config.toml
model = "multi-label image tagger"
dataset = "photos of plants and fungi (iNaturalist)"
train_examples = 90422
image_size = 64
crop_scale_min = 1
horizontal_flip = false
translate = 0.12
color_jitter = 0.1
arch = "resnet"
norm = "batchnorm"
activation = "relu"
depths = [4, 7, 4]
kernel_size = 3
stem = "deep"
avg_pool_shortcut = true
widths = [64, 96, 144]
num_labels = 68
mixing = "mixup"
init = "xavier_uniform"
residual_init = "scaled_by_depth"
optimizer = "muon"
muon_scale = "match_rms_adamw"
lr = 0.0046
momentum = 0.95
nesterov = true
orthogonalizer = "newton_schulz_5"
adamw_lr_other_params = 0.0009
grad_clip = 3.0
cautious_weight_decay = true
steps = 9600
batch_size = 128
epochs = 13.6
lr_schedule = "linear"
final_lr_fraction = 0
warmup_steps = 190
weight_decay = 0.05
adamw_weight_decay_other_params = 0
Rows from block 8 of a small multi-label image tagger, named by matrix and row number. Rows with one number belong to one channel. Each number is 128 + 24 x the weight over its row's rms, rounded and kept within 0 to 255. All counts start at 0. Numbers have three digits each. After the name is the row's rms in percent of the matrix's.
After each channel's rows are labels from the 100 images, of 14976, where the channel reaches its highest value: "colour at peak" is the nearest of a few named colours to the mean colour under the peak. Only what is clearly more common there than usual is listed. The data: photos of plants and fungi (iNaturalist).
# convs0: first 3x3 conv (model.blocks.8.convs.0.weight, 96x96x3x3, each kernel summed), inputs 0-95
# convs1: second 3x3 conv (model.blocks.8.convs.1.weight, 96x96x3x3, transposed, each kernel summed), outputs 0-95

convs0.9 093:138112138138072139122164112147128126196096149178174136115139149158127148111162086094129112142148088141134106144130149129126133157111116143145086119140086129098167112117119165151085175112093149150097128130120137149148095121087152103153121124103138102140134124127089125130153113130112101132
convs1.9 091:112120147133146153148099134121135149200158139165093144117141102126127146180128148127156116116131127162159099170153204145119120124175115145150091118087174085153147141160126135134181141151138120110143125122111142122137151139106117116109147141136150106111126134182139120136110124133105128153
colour at peak: cyan

convs0.14 089:113155089096090087163130102097131147119156135149102113115118152148166161118132105153160172159097119141120114145115129131117096130101125070147092140146091112131165115085132171132113137112104110123123127144105130139127137123105115171129087110110136110163124125083056140099129127132128098126
convs1.14 095:088136136147147141106108146124103158143115165105137138139117134122107124125166122119107114085121112093175121140113117134145116115142150133105110131128117093093113159147126109080122145136088108145159135139138126162154149140101068126140136126083144109127092120130065147068135129054117151149
colour at peak: pink

convs0.26 083:100172094125116132109129145142105125145128119117098131165163087168122110150170125130108150143108094128100142122092089108105143144150106103102142144120107135102160132120144100115107095073084128123148151085133085097128070122136112127119138125107139123080192137120142167139141119130144147126
convs1.26 097:072106094162139149111127134112138130116101149114149137167141107122078151095144084142101126161112110145159106128137140141125108146132121150153175108094086131140108154105108121130131157143144155110096152084116161151072108119157156119090147135145116100132106144131148096172104111084137135118
colour at peak: yellow

convs0.72 096:123123125128072147137077126077104164131093109136087125117126126130133136112118143085097139127129130124095142105142115126135162175118162143070110131154123144097142160103120102082118154110071117101091144110130174125118125131103094182112138130111123110125158149111125104133090114123123161130
convs1.72 104:099116080137110122126099114102142116127086110103106099158144123137098127137145137090150147104085135124070104141110129157129145159110136158114087136095146089129115115108109116076117133177147131119116145106163125123147127109122154115099120136117181084129142134132131114152106112107123209111
colour at peak: yellow

convs0.18 093:116142163124084135183097114142128084145167126135125157082127125090124142097155115123143115086141054168120124134113122109121124127116118136146097148130121114130162134133127128145175123097109158148104117160109141107139133109096118131105127168120150144102099128115091159075168104123110101158
convs1.18 106:116137123097137136112115146102131162096176142150118130155105122157135138149115122169104158118144107108122121150150169136117097176111135094133130137087117154079086119120113145095101097102092123186159155161078081131136148155102102123159134082132153124117107152121131133120150112144111112111
colour at peak: red

convs0.95 103:113135100111139154124145121155145108114148157147112121111170131171112119111095126109104169116107127111093106174119153130130099113125091180082085099081158153122081118119143125118110155143135129154144175098090118140115179118102124135120090146102129089132127156095111163108131115113134123123
convs1.95 098:153135151146130161135170147133141077115115139139143172183136123135097106137108157080134133098106108171094146140121126121144125137149127130102143128112133143153110092129120115192168153108116125125136171123119138135109155196155139115144100164126157124150122093109126077144132124098101097119
colour at peak: yellow

convs0.39 119:090055166127142124125110103103154141161163142145121142113141140140131092076129119108124095145118136132069120126115138120123098155146089140119074086142108147142102171133137149140134156102120131119105129129164108105183142155100118146101130129129089135170138106154110130097127108120127154156
convs1.39 108:101104185125099135137108073135113085134130099150118139095151104136121122102128139122124136131145128115137177161119127126137121101139114107171136140128122094142162125112139154159139166087139105128167137099171138116114128140124158108120102113173078131061097168144091146092133107142110140135
colour at peak: cyan